A small class-conditioned image diffusion model, trained from scratch.
Model: 6.92M parameters, 48-pixel images, arch unet, norm groupnorm, activation gelu, widths [64, 64, 128, 256].
Training: soap at rate 0.0025, 9800 steps, batches of 256.
Data: 195000 training examples, 12.9 epochs.
Rows from block 14, named by matrix and row number. Rows with one number belong to one channel. Each number is 128 + 32 x the weight over the matrix's rms, rounded and kept within 0 to 255. All counts start at 0. Numbers have three digits each.
# convs0: first 3x3 conv (model.decb.0.1.convs.0.weight, 128x128x3x3), inputs 27-35, a 3x3 kernel for each
# convs1: second 3x3 conv (model.decb.0.1.convs.1.weight, 128x128x3x3, transposed), outputs 27-35, a 3x3 kernel for each
convs0.5:132085071156107101146085198182143166097132119120123151148149128111130146130147118149145136118167096108156138171111140081116123111125146114147149106141149138144096115105154129129123090092142168094159152152137142108151087071162111187157149134136
convs1.5:152133133095169083167150131128096153132116189104090082146088149098139159132104107137144180122117140143169089103152115063158122175141202100150130119171099189111109150158119150175117108130121121172209108083156112161100162131143108140108076074137
convs0.6:101158123096181151088141131146156097040171038138104135081115103055138168096163119170129191074120135092182134106130100096146115129169105120117064113139076080107092099161090114131119157112137080100174126105130123129114091154107068120171141152152
convs1.6:146103138090133111181107088119104142137129145116115163154148107083057150221125189126108056155141131104131112110099106139085150192125144123121077094156080100146211108207068099127119082163170133096154144110130102119085154090146101087138129172120
convs0.7:113108116175128118105125169133118098130119183113098115148159069151075177212117159140187106103063185147104129154087160167096123117134121116128119104147091142128211167144132064111090112130135158116130130081112087131135131163127194102112171095104
convs1.7:120109128153134112140160110119125078128166164182078143131180122128148096141100190155059144066174092045107112121131144086164163077147123138136111135101138155125138125176108106092111151082145162129129134194140147113130135133112119131139130094104
convs0.8:182110120121061209116171097113096135103113139189155132132137132090099145086081128132081150145115122115125125138153128086066128137097094123134169074153089153098138113134063160188110106137063081135108091097094091108080117162104160086153175131082
convs1.8:094192112142172200176162164101174121098109124155106133105123143048158163116091141091059126099076098079155118098184161100181153210135123101088142101180105159088067127148121021108114087133048132124128163110098093129120149111098124142112087201077
convs0.9:114122160135074135129169064131111126139128074112118174110133101126083163111157131125153116122093099168107146143116161169118133080099178168115063104149099186156123126112146109114095106147101185150110125101103158091171067122175146105064132115114
convs1.9:190132095165083144133161100074135149147121091053115113152078096090117155095118122082162153127146096124149151149145144099081134171142136182106109121122109092155151121107113122129120191119099128117097124159111085135137095209115195129123093114133
convs0.10:110128146120109129138063084092094161067190109195058133120143125114140177138155054161134104100117182196125141076145153077155136135089060135062094110160142161119103118169139112152142072120129134113110101133164127105093097156113129113071111146120
convs1.10:163135103148147106097113200196106100084123136092150176171097161117087113155165046140186151118086093188122088122156122099066102113122115110135130130124140096102090123160151095162194220125123118119106089095078107071140157135144119118115115180123
convs0.11:164129098079086202140100090173118137062118125133140082182128116111180106117071093125103178121169102140100091105104128142106130102155109099091151111180109174127077138085150071120115162135143121192098112135110092158075118167127171146116133185098
convs1.11:103118091139141137069104079099081146055069180165203046221106090130186141097094090158080135143116145141135142188147112139115070142135124129108062080122109137122223140163122142133153135164109067154059083154157137085131143129171122180082174117183
convs0.12:084138195168146160100155110088116145132151145131127064171146205101131103148117171130131080093156123081127171126115132127168128105150151095077163164170131151104164156162107155132067117116136122152095100125140138151118106137094070122139101143080
convs1.12:080134127116102190108049180127104080114140106162121151119088143133152147135117065126150129151103128130121144125123106119145154134087087118169107097152062081105157146189111175113150086119109146183069101122142173131112141135178064099181159121106
convs0.13:111113122111140124178138182127151123126111113136167159161104095118175132139130126131113108143100177083184123112102148131109160117154060126115159131122162163088130176222121108110106112160120152099103131125132168103175082145141203144126121089163
convs1.13:089121107151145177115127099189067169152154135082094163177148095086153143145138059105108125133133115134114109186099216094111126167166108146151115062122121155106154118147180152107089119137161160133131145154069148140101126154115120121109119121077
convs0.14:071156101124112116144121096098110145102135137152143115137130068167141106095141136131117168074117086164141113157146118109128140116078093110154139075106112106145125076145124139139131114135156093134101136147138123105113136109119204149171154096115
convs1.14:143158113160117105138121167164141170148098080125109142137133066141159082136150165106150096155089126119077126155140182125089131098113135082105122171142112156137115127128110072145090156115132159078177119139137127179139137147085170134137107131138
convs0.15:131162113174100100123138109141150160138174138089073133128125127147129098145090169126151132082116141095114074107129137104165121111129112148159147114185098133155141111141152126077150152093137086158118137114147110076080124107073086099070114136147
convs1.15:122144182068132111129129147138122185093096082139141097091132128098163100129148120151149103150162158129076158129150167133121114125117192122113102126098201157123127141130054119176101146114142151190139124105176073102086143152024151121176137148188
convs0.16:142111165144099108122161137212128146146130125114097153118126152145155118103136126146103181151102111182078148154078187166110097097127161164155085108152167179086078074096134157127145119112096137129139126066141164139086093101162095069089122137196
convs1.16:115130139145138159101097118094082122118101145104164148085153134093162142112122100117116112141128138163125087075099138151137135107169118173177095117095171125122156159155150090147126135143111126146149126131137077157126117065081127128104079176175
convs0.17:150174082121098104085166160157180154154135160131128102127142131142110155075128168196188086125123126160209084138112138110141162117091151099092141138153141098137165084165135102183099123160080132096143136141123147112156101023049149146179151152137
convs1.17:129178118113128130161084181118173167125109073134073135116151160103123143163117095120150108152148122124135114183123097111162136125133167119106137148092143138151156114145092102143126101151088146164034143127128115162142124142127134117124124118139
convs0.18:130081131145122109154114088116150105100150150113161124147117103118138107161097106112094097215139143097144135117133104104155105111188077188126175116114098135116111129109128133125109171116142156112175103135142138101068057089122125115123088119098
convs1.18:117128111135157147153169109158111130146136159133185127133163137177119100190147061154166143172177155097130087161105110123134166128104122143181111140112084190132127127134104142191151106131122170193090097101073227153098167114154080132126151093167
convs0.19:169056061096151102151160114121125152070056130113119126124108052178152138159088114109065123102159139132076139145119128077134110087115127123112128115109118213090158079138110165147129097169105151149167057115143118111088110093096082102109137160254
convs1.19:099160161129177101132127122089050174128170160126102101135158136109178186109139095134121129105132130058135141103171139149048146154135139114119186151134112125097134151139117099136177115130131118103106103100094112145156145096082135106120094144247
convs0.20:138066134055159067103082123186107114128144193135102145069083153115059122102206156150126109157185108138186125149092094091092194154126114100164144145140083121120118155179132112114139113074087158144085111121161175124115132135014143100128165103099
convs1.20:126146100125102179118127138183078165125128071087159197087129122095132115118113157147178098092102181138114158148111100059120168139117130174127110120103111134091173118090095130146111125117110160145111096103174099141163133155068146125113175080145
convs0.21:106197138070155146078154104119107128143109174062080142124120128153078122118128157146110064142066127109106138123077140114076127158138134162098120161099118153104155109111133198083128091121087120111131115108129117148084119123080173141132140092092
convs1.21:100125127132142171089120168151113106109192132118096107119134157072127105150097139131108097117125156132165155095135128159115166105135124157122135134091101123188117146124111119117128135134112109169155135063108096176111197109179123102140130113078
convs0.22:088111213132140053101115092130165114128161095137098117149106120104166085149136093167125156124116098118113111146131164113143091137090103129100086087078176180132158170186109131129137118170088115195102119128132117115120113134142112128066120106135
convs1.22:104147151173088133070148110183083084176130084099084169164125097144128066163132067092100164112131134150134182165166122141150092109143126185133180072112094106127128142100111133141066113155144121147147143126122066133130169132131177147106113143167
convs0.23:119129121132089093125059083155142104160097123219118146110145134197171124131133121164136146213099127118111079099138074158180084183109107141170087111084127114142134113123100089155140111143101170123143113105157118115073166112095100131133108086127
convs1.23:085109098170126127125122118141103101089153146176103184075120070124153094192063113129127128106184108127119148092104174178120143068128126190169168106061144155084095087138092095145165152110187101131100100140143152125126129145150134151141085124193
convs0.24:099196202104198115172128127127041094133128106173140139158090153118126115193117146152098176110134133129065086157086093137135125136073102098163155169121107083106123157136175145099089104144094066174052098113172077132143174046073097124093117124123
convs1.24:090136099167084162149143154159070155120105091163171109114152142122100107146160149140176043145099151142126197141151105098087104151098087087151157142130143125120172105182115097146073122119153092112181119137114142119180163075207125152073130152109
convs0.25:143199126184133125100094087159135078138149176097184111131103115085137136138163098163168140161178107204174152140085130083101071087179054131194135128168128171097120143186154123180142132109104156083152088094162195097069092070140074088104123134103
convs1.25:163117103125129114159176106134100056134122142153146149131178082145103089129122145112096127139079121137130110163101098173118175097124133121118118135119164104090185118140101055154144123141139135149086115102137086130160156125129157155088120208135
convs0.26:138093080076152117121078164122149180076136083162193135111084147085164141140059178127189171109121069146158142081112142123118161092088122075154125096176149124134088130128137141098134125132104116122131166139116118070142163154172174108124056105077
convs1.26:095119160140111152123117187154101167132062133167109111099146079160133137111155092115109078171146136112120186136110137178087075150129152120147083146154141118149121104176109086150170103146109176119165136127089160114138135105174128153180156128130
convs0.27:159102140110124123175130123058127096125103118073104151107113152132095085152133095192171191128177183096119147112113152137128162107133140183135108129142127153093114157103111201139138078087110179155173086107072113113192139092106081065121096092151
convs1.27:104089190122163109104209134155097150107091103124113163131061153133100127130123141143112107111149093115098201146102149104114113148109130120155119135072164113065152153131133132249084140123138117134125102153144138137078145133151159145101130123143
convs0.28:100077157116213090103133104074054099236127183090115082107139139139190042106081170183088149127122091109125147114072122150138108087151127115109128117112182099125100126163178134203050099131085138089075082119098130106109071129185156104098110167152
convs1.28:089187098056118134121131211127080096061165095151185092109114111120113192154123085129182132143116088047116150157168129113168181088110135067071218158115154181129085162157094088180195165107129118144118089140085144102162123134160048164191079111115
convs0.29:078137103134090108107198123117121161116167166168089111121098096110068059168142116115142094180075107091099111071145101124094164127084116137109197075133101119119098114107137123126103149099126140091116144106141174131092066140090114103042153069096
convs1.29:133126155097149157116088163117154125071120105212118144143142144117122100182141160137114098138149157160156155157107144109176101151117218179089192106104115206196089122107103129171118116133130120101086128161042158138177123122144148134125206100091
convs0.30:206081167200125118114158102180108163196138113128143108162103129151092177158101130157111124114111086244108147150170065067114104129128117093134123121118111166166098070164091067160147156169133129154146052070126147137087132138068103091145126115133
convs1.30:112070092167123110120181120193076133076120137081138178122164175152138113122128107092123168173187131147169068091153139105078151138089117133124161111078153104205115126130068087171155127120209154107138126138126121152113110153102086102126111175089
convs0.31:120143103130113176079041097056123067098087177113130131143091067128077137099112145130020154109200090103137207124105156139112102109121182103116091148109066082090101179117132195105079115124148094110163117101137103137117122129146158126120155075103
convs1.31:114100178145098091119160074147085118096186100068072143120135138170118086119120142172097124081144098100146154223126099055152084142115224112131139108111109154048130135114071171130112118140162097068144147064161083060185177130151159095135115143097
convs0.32:102136171108105115118139139167085110115090110137139058155099143120109121140086108124139102190107100178138145104116142127145121104149104102155107138156067079086093167132127048129135116105142139105113110160139120155138134104127091161143112111114
convs1.32:055146132175110130116145127120110086153132143111182131110089154136100121074170122113138115120148147153080046127124080152128136172124125123075141190143107140132089136148104150100152168158142118104099128130136170140147235152173103122112113176112
convs0.33:150117095101128098105157192074175161125155160124107117143116121131108111086183122099144055105136191093077105103085118086104106068101094126089065166080153143074115140098115144110079079079117168113131158106093110162084163118145131177129118134104
convs1.33:109144151127112156116134075107127117158006112115038171157100076152078190092204098068142154136207138107099136083154120129202119181134100054174153098059117159154122167126136192090172126177134086124172094138117124074032085102114110170204163137072
convs0.34:110130115099115090123099119071151133079105089231082113139090181142087166111171081100087099147136126175095141165118120099141156103117135121102180078091156162123122138150089087147120109120147100118100132127131105130141143151104086099072209136157
convs1.34:091157086128120182092114130107126133147157093142098123137117187105134098070159149106133156117115111129118114123078162146158104152171096119150172089147098136153079207143109142062151100123151139177091110129155102206109113067118159134152129175137
convs0.35:139090100222136123151096138060126114101200096149148176141160110180120097106093151111154151116055178186093146096123145127161116126141101148161093138135147190095086110156172151096120135082133144133129132105162123151066161114104142102121144079122
convs1.35:137144118095135122138140112109186078142127094153158174155152140156136126117115158137097111178133145144128111063134120177106139093166105105130154091113117142154123137161093118127118116095175155122150119137100145049081092164115106119212178093104
convs0.36:083120195133130085075106207135140148082120130102169124130133154062168085102111110137123161064185142164140100136148142130119163098149160107101127120096150106141105145171133161107131160139171176122084084137128139097110135149097198132127147100119
convs1.36:135193154126109096115140142121085190118189100127100144147132052113154162082124101108174122122131112127088157160116131168149128157110141153105159053125099173135124151147124103112145182087089135105133159095183145109036093116127082121137123176117
convs0.37:064121078111098111127078124150121123064182123108089184092128100100089137137156142167110103111158148130112156119132159160132128147120107086123080118175150139136195125165149150127126109161085116110094154105118107123129097135181093194152141145139
convs1.37:107120117106142148115154196160137128162085146149103162176132163109141085111076157116130178087154140117101147160127125117073148117208058082139181100086128143101146167146077082126102159171088152133114140072160125131128054128206228085131097108166
convs0.38:123087092120106099163097125095130143175129138076164067186150095117191066101139138158100091071056165213149085155141111106163127154166127114083146158154127140113126114121140160109140159110133183104134088122117115115090125163148125118219110118122
convs1.38:125104101142102075143076161087115092150111107088158121165109061140089175164157125130129121109177159077090160133116133113137128052169112056126183127180177106117087105153160159146074042088140140120186161072197106138114178114095115154181188066160
convs0.39:138079097128091107141081109099141098151127150115141041093095141135151110091158110122119070111135126121086137141129132086140160070127150115151117133124141160093124116160111124109137073119153097138098172118097153147156082111062058187159134193150
convs1.39:090104120145158142106101156148128153076102060125104162136135175171114145125155129103125093105098168176143111133140138090151140179130165123103089150104125115129135095100108105096171156111070107097202100148133108131155148104090096169108140153147
convs0.40:130107101146117167211197123124145129139141108112184152045118131174106130125112139141123116131126114197123140081100098130158158080127126120114099152163116116138136119157160128159149139115127101093153127116150130118160178118180121137071116147083
convs1.40:146170084142144128080116162119152112143137127084187158117141100168037154105137147161080134152101120145121124117112123141083072146105126212093051119140147154121097108147108118195139155104183175151159137123140106136146174164169128110163095028154
convs0.41:173118165103108042108118094083162135090151099137197116109124102161104159147115121103121101103165118143190058127133063140154152124093125096064135102123143144117131099147154173137081119176110120121118156105103119126147093136199138139106144226145
convs1.41:100144079161125132162066098148111117107157181094089071149085152146122112082084163102161112134102112197124162147126167139110124092082123138189100148120138140103119108178095148171066146089122099154167166089113139123161125183104109152097178120169
convs0.42:098138198101028077136146111143085134134121128154052078115136130114138095155147139096130141173122117118076084142115125136117131116116062153108148118094129151117121134097151154132102139119175071147137121126111166139101136142118113169211132142121
convs1.42:177098152110167059085183112145080128102143114125138163081142141143161115114139114153108179129097097114134135099123134147131114093148133131187125148169082093133077131142126162140096108183130156131077143130134108063161216107148098144178147104111
convs0.43:141110117139104134134175152102155081110169129157073121073159118168082099167144129082147211145134172117108106102141124159135134073137128119140190117118135128090155120118079152153160117135096106089200139086124177141116111162150121181131107119039
convs1.43:135094098101131175116157077194125123095054160085170070171147119159090132091084218145148116111138024098130150124089170054106113178087169106126109100090118106169153092097161108196202137183096095149075127119154188110144164143115170072108108068212
convs0.44:102065111112067145152165161119143023094199170109142127113112124123149086097116140248120145062126117178060155135139146154137157129138092035133102152097142121099150150130142124114145150151142136083142129168133167141083109110035126116079077183114
convs1.44:106087113137159126112114189112039132101094142118159183160131142058166080138129173191158103064115183164128107097097179127151122152165060141087108097124117143089182078185141126211049111134101101154151122132121087144128134139054131166087152104153
convs0.45:079144109078040061141097127131092052102096113119159090054123104123117071085124139097107110072081132168118127140153119112129122109144071114057108130090169157097112122111136143131134145097146123152109166156113085152123104125112144145089104105102
convs1.45:116075175160105110076054138165136122098106119178156114124116150166131153095110128111133083134115151103107128115153080132089141095051146124117212085081094186086074113166101080165162112184140125075168081135138102118162189140201149178092141162146
convs0.46:123088125146100123088098152148041099140114153156105190152165085083164135134138107101152070174153126097059167129104084084169100147123100147108146096096091099133115121098105112116107114130168111159140103145151139120119137117148107132115153138115
convs1.46:072127149049194218135091091077126139191105146145129173119123060126151112189138124142124144157131140108109122107116146143068158055168164150055175130172133132145126151122108175101143100191202127150030089197155060161091163143049165134151090136202
convs0.47:098148099095132103086129090158102137079133127179111111101104179166160096111131068148160109139136105114135122101186108119078102104140116166124118245113122115120126079050109137132183085157108144130117156147104082193127109096188096113055101086115
convs1.47:105124097134141080178153103156105090100131132145172140130159131176154124114099111116165076088098113122160127130104077107117090146077121155120132110162120139078168094149083081143213150105099135082110120126140185138163157139144178094196057124095
convs0.48:158151123134120134174153157153078082181097126106148113096096118130092140098107149119104162183179163086168137131119178109100145124108148079188150161131102133085140113160137121105135143144100091141123126139095118161153115114135084136131123123128
convs1.48:143120137109134141132050136128126099149087175137126136120150191126174083094088157161144157077158111165115090147148135117105145140179138113171133177062147089118223118083101104131123144182148147095055159123159080147147131124055177157144160103156
convs0.49:196115100139130123106095162085097148179133137119101182113177128152100120139163125146103122141076080131168099078113099184140131070113138075087132099145091123168176157151121195134078104040146136108096172102106128121105100148094182053124139177152
convs1.49:147094147133055169160102185156090132123066136140094118123094189130127144062146166148129139120180120114128149162083173153145072126123134148149140201092094112141113145103194092162081113152177134133159123164099070123115146075135175165144107132100
convs0.50:113142171171155105072155089140194126117140116133050099112114145154107106126155116121150189082099114181097140140159118099122124178140103145119128086108133190124136148120062199120158127103158088181115082133142164115115137153153145183070076143128
convs1.50:125110109094141064082177158154165069136123135109093082173124153091170146143122086094111115187143148068165119156146115109083116100131149075117125132169131132064141157105123074154130140126147167122126125115135098104153085174081150164138099113129
convs0.51:140182103119109044096084113104105131169076124083050072094103078159110123154156090105166126126128090096075147105098139050102104063148115136161130113144170107102091102104144086064061117141091102073084063124078112041108128117126131161098131187138
convs1.51:105158146109183122116090127137058154082134153108107126068151130133152144087157095092099205109140144122107130087138115144116104135120131098116141113129058100170102087102152157150171098111131117137112175114129119135069146181063057126160114134168
convs0.52:148146095096199153176118145136100162075149110140123119160157189127130124050080155124123136126091107156135119186113149092091168118117176109143140188136180127154090140142115138169148104129122148159122148139133100150104095157101097090112115110068
convs1.52:082122136088100130134102091089114150070108144158138131098135123125136128125156146095179087173179076086163148142113171133116105146132104135132114114125099137114151111125134140141133140138159120105158145125137169090096150156143128164112142139078
convs0.53:135127121115145205117171104062130169119110124178133136175112116059142123127105110172116099118157138166107124092129114154118138184112104078102185117142120127127141147115115121073182094110129173143139124125128099103103135094128083153139127091092
convs1.53:167152098129157138091147120144157134084142094107123153149139170135096080152103140105108090099174091180130128122147094077093105158153211104090167137136139107114152155123130126110158121129124125105123157080219146083119111139146196130118118158129
convs0.54:057127155147065133095143093162121147112108123099108117111116123137141115130109184203129093099100105116121122109110152148171157115119137138116128145133108101076173157142108157197108111112076121120115107136105138114094086094060119154104134164105
convs1.54:138124145147142118113166136142073166126100137108180116083087132168155146155154130086120086115113090151136170160128168105125102174145130111122095141164102110144078115187107108143184149117133203120135104102125159131184188119111110122185132140147
convs0.55:154092186062119168106222109084115088180178070147170110145150172189102131122110101086116121164149155115081118115163080129136195111116111151155160187154149111115105141125105090105094124113106107166082139106140147100145131099097123120087210142158
convs1.55:172112045131124171130097118140095141120178098126118150140099176117141100114069129108149153087097103153155153129126128079105123117173128142133116121111113117190161116109137112153189182070086122112090119148132107141178078148085170163117137099112
convs0.56:083133170161147095173111087089154147082105184072199168144192081080112122137137130139106083140147139151138100092142164118110092088133102134083107140079123169173085119148098083153119106149115135131132113134147145141056117110099093119134109128124
convs1.56:130155104138150132068106128100073116151097107142139130091123135115143107179091129159147122138118104097111158163140103089135171072114065104145178095123123130115165147112101139108130131166113139104132105141208171107098106140134180106099115118139
convs0.57:132144081149125110140062118156125127116130107129109125158133114138152109144098149138161153113085123057228053149069143112127126124143119172169132140101115138101128084124136178090119086157113152099097141142159131099177098042133145087155167109162
convs1.57:205108070126124099132151077152152088067087139082175133106127120149107126113138118130074196128134122118148166173122133092071131137132097156180127158182143126131080087094191154176127157134146160131092041133149158160061116121123109193131077118184
convs0.58:102074083118218123099149152134096102102140118127131121203111135140080149115109149195150043093115133111132176116149105094153155094108138111117141172112050119097152154116179111132111157101117132102118164122108145111149137132103088093081094106129
convs1.58:163120124108137160127127126062099142098163134111092131118111158127145162146145102153131095167118091113133119192103124138102146142141138113149151174178096138129111119117090126182112120092145131125113104159114127130115142129148114130170149108175
convs0.59:107131103107119080111190134128126117141141046200111171152139131133149134113154130100110104114123139132119170100118122121147172167117109096150181153167146138142119145138128139119110137131129186121137092112111109137178082118159052120080088152136
convs1.59:155104124106180141115083157100144091204126117105100155114140113136118143128136079132125154109149130127170110152099130119112120136173089111110155101112090187138162085130101142089131105143140142122086098149151124136171094114094144169146089117114
convs0.60:165082141132203092183153138177133081151153133145131122111119109156120110105107112123161164167175094178117143138104139128125105121072151086113145134095077155165105163150131061159091165120126105122112125140129155133121105177134103106090162108113
convs1.60:139176083099137134224073107160104151106115138142114109117168107117145146149131141181166097122113105186099155152115127152174051144155152129130126066089123103119143130111057108118165158085096112186152224107086109120132067168099126137115136127114
convs0.61:107152130120104200106146132123099138149164118092130119135138130126102172104142130145112144121126110155166131109135120106160090169111131174112126155040146082120125138099180108171118118133106139114158112103107124155070142144119204159179219238131
convs1.61:093115088118134136104112108139136151124088109134124127175075107119146141168142194102129112106144065112155121129136180058157148165117138112107112188115090134137196126080083140163187119097205123084166128121140118086132090112135120144057166198150
convs0.62:115118143143073101119136092146150124163130102219123136146120024136155158129152145102119143171159159184140074097106130118155120134156122112162147130099133147093120097118174127152099134110173117108123135177114133107074137081064147222148085152147
convs1.62:116143108113160094178133161095136144174124121093127061155119093127143093164087152160171136101183108088087155144131117141117119129087107160125153126145172147044140100126147094185122090164174176105069103112160117159171144153081101121153099149141
convs0.63:125134136106131067128148140137070110149132122197125092085111091134102126115150109138090121108109121211166145146119137124120103121112143112115148065144139146106069129112094167167112108090132133110101106119137169110089130110116195077133101099134
convs1.63:155094141181109114157128124163174171111130118074073206120184124123126098147162057155089203158128073113162085121101133094109128154110164156150131155121135134145109083120116161114145086152145163101097104053137202109115159111123143149115113095113
convs0.64:131174193095103105233071121156129127065078131113142079131122097138127042109199112128157119088094137184104047147073134167095154135062108190091162156090175119104110115172141137109090098145014137090123056148120114138122131078105157150121182058071
convs1.64:092124145164057152106148187169145126150174091123099152141056142117132158122198109147119103128117066118114147181112064088137137143110118152149140092107105106134245066109113088073138065154078153126157118070141111111143116094114169080117133141148
convs0.65:145096144155108148179133101146138110147128143120103110140128140143145109149053145089228089142101177113121168167111155101182135095119160108114143085095179119110134146123100160104136151163124166149106125133076088131143088108117114075136204114098
convs1.65:165089160154143143115161137131116124144116110157101135053132126109157156156140138123120094204139073107092086117132117201133160086101109132072150124111175101177169112151086139149160093118124149145049170137112118133124185109093114156089060125144
convs0.66:147163117174163172148144124110123098108140107164077197116136165157145112146086126134181099062140079130137152122096099139134142086125090093140133144172114122136128188074072161131138107122164143123122115138154070161125160124157048159120127129098
convs1.66:155064158107086147117101136151110151130162114130111137119129166118158100100146139114127134165116084110100184188143128099110195193055089077126190139112118137096114115103089101098110111153120145147134161122143145072118157125170121156128137101086
convs0.67:064135137059171092165178181187115153119229094010075114100108152128067092135102125163156121099216121134125167111130182109123129125131129096064126121101199110172064069089193138154065119122110133119114134143129096120126210074131141166120111221119
convs1.67:113124131096143064061159137112092146086172137168083109136136197087155109146170108076148126123128236171146165144125112166133122092166161085121144104190110199127175163085066100198104111153131148125140140086134120111157136093137147056123049160172
convs0.68:143128125104079142163096108108192150132150155080123147135110165123112140100124094140083188132120169108089046181116119121102116118155071129069106115084159141140125164101101111105182093151099143091149163114139136111177160106053083186126133103061
convs1.68:128092121139145097120184090143132114138185152050091167106169112116103156123103144127170175109128141061128156119138143122119128134181047115121133112143134121187050121132090133106126095112157138187121112173123074182116146138122074103161126179080
convs0.69:185186131210095135120102176148147123173156186085090117111127099136152124102138147136157155183099125129135093162108113136147159134076110171101113121119140132110119179156108095088089127090123096111103139135108105091125183181186158126163158185160
convs1.69:157145107154158135095192170126056138184097101123149140149098136165122106110150142137134096109072135151146144150151122125157129117150113143130163123094144102147160145120139123099080162120085132132118109144077161094090147087079165111133108138078
convs0.70:061181101120115141203110128110164061094115111162089113138166069076088077108147137064173071144220070086112151104115138093129115174146128125116109125142113161067134079142154135124109100116156193152061130109083135155134085113112096080112123135154
convs1.70:127119134097185131061172095130111158077169125107127108102134154130129089163099135161122128122105179165123155145098140117134175099134155086142098107108106171163092163149114136164147045089100103163157147131103079141136138134080145115115156126040
convs0.71:118137112125157106130173134105057120153098132134164044074177150158072115131099094121116115148228164092112138139162141052080155207085085108114089120153092093175096145133138091172121103091070097081149174116122144135027080144130100134101089149124
convs1.71:158174113113197125136111136145133124072097155086149135129189152188165138087142148073130144158122133148152073088153131089138143125157049107053151108088141194101123133131107119123204042097151135104097129136203131124065168132066089166097149161062
convs0.72:143097099121149118130169120137063132076095121125077151116140097117148187127110144122112181115123115091145158182130121120102117114144122130097094127185179094146139118109093103124104159172096117077115149134163087106141120114172201093162168062129
convs1.72:147179100142119126087087155097074133096120168083177085161175092137110167191138104166109084158161092127083120133169143170094146153153126108103108183086052089173146125111137116129051112131135175149093113152097101120177123173165133088148178136152
convs0.73:137139186097164100137201112066100152136125103135126170054129101137146124167131185152133176064092109127123144195056145107148119123153118119153074111160127196144091180114092119107111202109093148114161121110095127127172080064117118100126075243113
convs1.73:116108096158151072170107132074151148136082143138161061115101156133136126149105118084177133150138127136134134120132138151115195147166107143099140128125078134149139170131056125160125076109133176073145171161131121199093127086106101086136172132095
convs0.74:096092097128115148089132167093165111218152189126157114150155125108134142122133109189136126159154146120141134089132095159126124118129116163119141178125114135113152174138114101166157084191132119205102104122076131170148143163087129138131082094101
convs1.74:124100136133129140128175189120144153096150132172107190069103155106157082125145146141174110139156129108080143124125160131125116158149124138115123110140108136126149119148079058137149146166115120160152128154133092106097133107132118124101110155147
convs0.75:071153090093127136156152120068103120080106114110143107116079173168124140129106115118114179202109072145157124151154136071117085106160198090142123104115122112153114081126121113175099085145178131088109166133164143121048137054148148135158144095130
convs1.75:124115118120085159116166120105150154159209099122163172107174181105132167105153129174106138145114145123094134143078164165138124084115178095250064149144131094152052073110154078198151124083174126134212111169072084159126169161123107094073078150115
convs0.76:098096106130078138107100126146145134134136080162186088101035199136142058117111109173093126176123161098119137130172113170101081147166130119118106065090204131139114146102137136156123108154091130132111161069151151117091169065075126126138123131092
convs1.76:096131133155167140146206138123209082149165082115151163061119168149108083154088136102083116152191180128127116116127136105188090130178131173144151157110142124093085097110121144122140128176185091093093137141180153146094150155090120115111123105224
convs0.77:124232136115097138186104153092068129103157150146084112066184101172132114152123100153085143143116151057136099149141089092097106129166131137172136115157077161062192081135123127126108134101131132142109108160093140108103145127190094115118150148119
convs1.77:172088107158170163163087096105165118133165115105065187152165099161176103122129128097116115122112136162163126158132080155091141113115085159135129075136104162168160087162054077136175140122086125129061131081150167145140134227130090116153128075167
convs0.78:117122130120114122095108096106119172114177082079074086098151162095137113125168101142115131138121145033084079154121111120108151090128136079116149104167170087159103137123136154145057139107105121153080077179140146150135124193093161089121134123129
convs1.78:122090122112132122150175160149131145123132126119093090146153192170100139100048094108125146113114137139206109135079144136136153139101135145119130174147150154109156087150131092145164101089131159122109142133119141126161139124148116136115121134154
convs0.79:138174103092154163135123110168184188097075114203124167148124136128170138079149125128145174150117126126118198136095150137156133137152098081186121132135177141156091112099121104125148153143122133118127143128119133145148096172151153160089154097105
convs1.79:156120131154141117127097139109124077156195155080109140107116115119140148120134082093138115148145096136125137128129156147079105175152128154147125116104115156135145135153090170119109048114157164166150105102098151196080137127135133096121146100167
convs0.80:128124147094114121099144123168211118146142157079089121136158076191132084110115121130073150087113148154127112144091098170143103085135162089124098144100112056106048161112068097084109129126160126119104090150170097163045143134184115142170106113162
convs1.80:151175143178139077126139162122147126155122102132103109146134104154172146172091160092134117134155105144103086107149182140125108123155143163174125098108154149080134209145102111088140088173123131135169115086117158123104151120143156116182138091134
convs0.81:113130154121112116076111081113068154182135121169111173133134097155149119189099132137186120143128176146115200147116064101132125110118150139194089159076146172124083145140114079099200066127142116114126136121174151084106142171100126109149132187067
convs1.81:121113191140090144169182143086181169151144086146138144142165082112154166078119057067156223184122105116105120100087169187086138118092124184153121091099110154133110101170147142117127132133170161191044100098097152130131131132156125183142082083121
convs0.82:171159134106153123119094115117117125088147118162102158132120151140185133129138154144134093134170167190102171139165127152137120153150188145092184152106163162136145160161115127156159142113106097128114141129150140143097148150118097140124176129098
convs1.82:149105164145123106140121149153089136123123174137108123123124087145104185122151075127114129143127149127121093097129189124104150199140142141127118073156113130151098133143098147122172120093108193141141090087104178154145139089115113133129138121171
convs0.83:084085134173174136164147200191119153195092074165113126120115108110137083157107171144061128168160103092098166108123114126117048073164161141130123112154101041186134071153114104128141132117115113126118148149056078179169146131061187139156223127044
convs1.83:092120102108152089185151129155098170150137105170099132081139108119119141135180100090159144122114085096152149116080135161139149143119085150091172117117063152134135156131104081154134125087119121098128164128125149140104118137085103115166127159076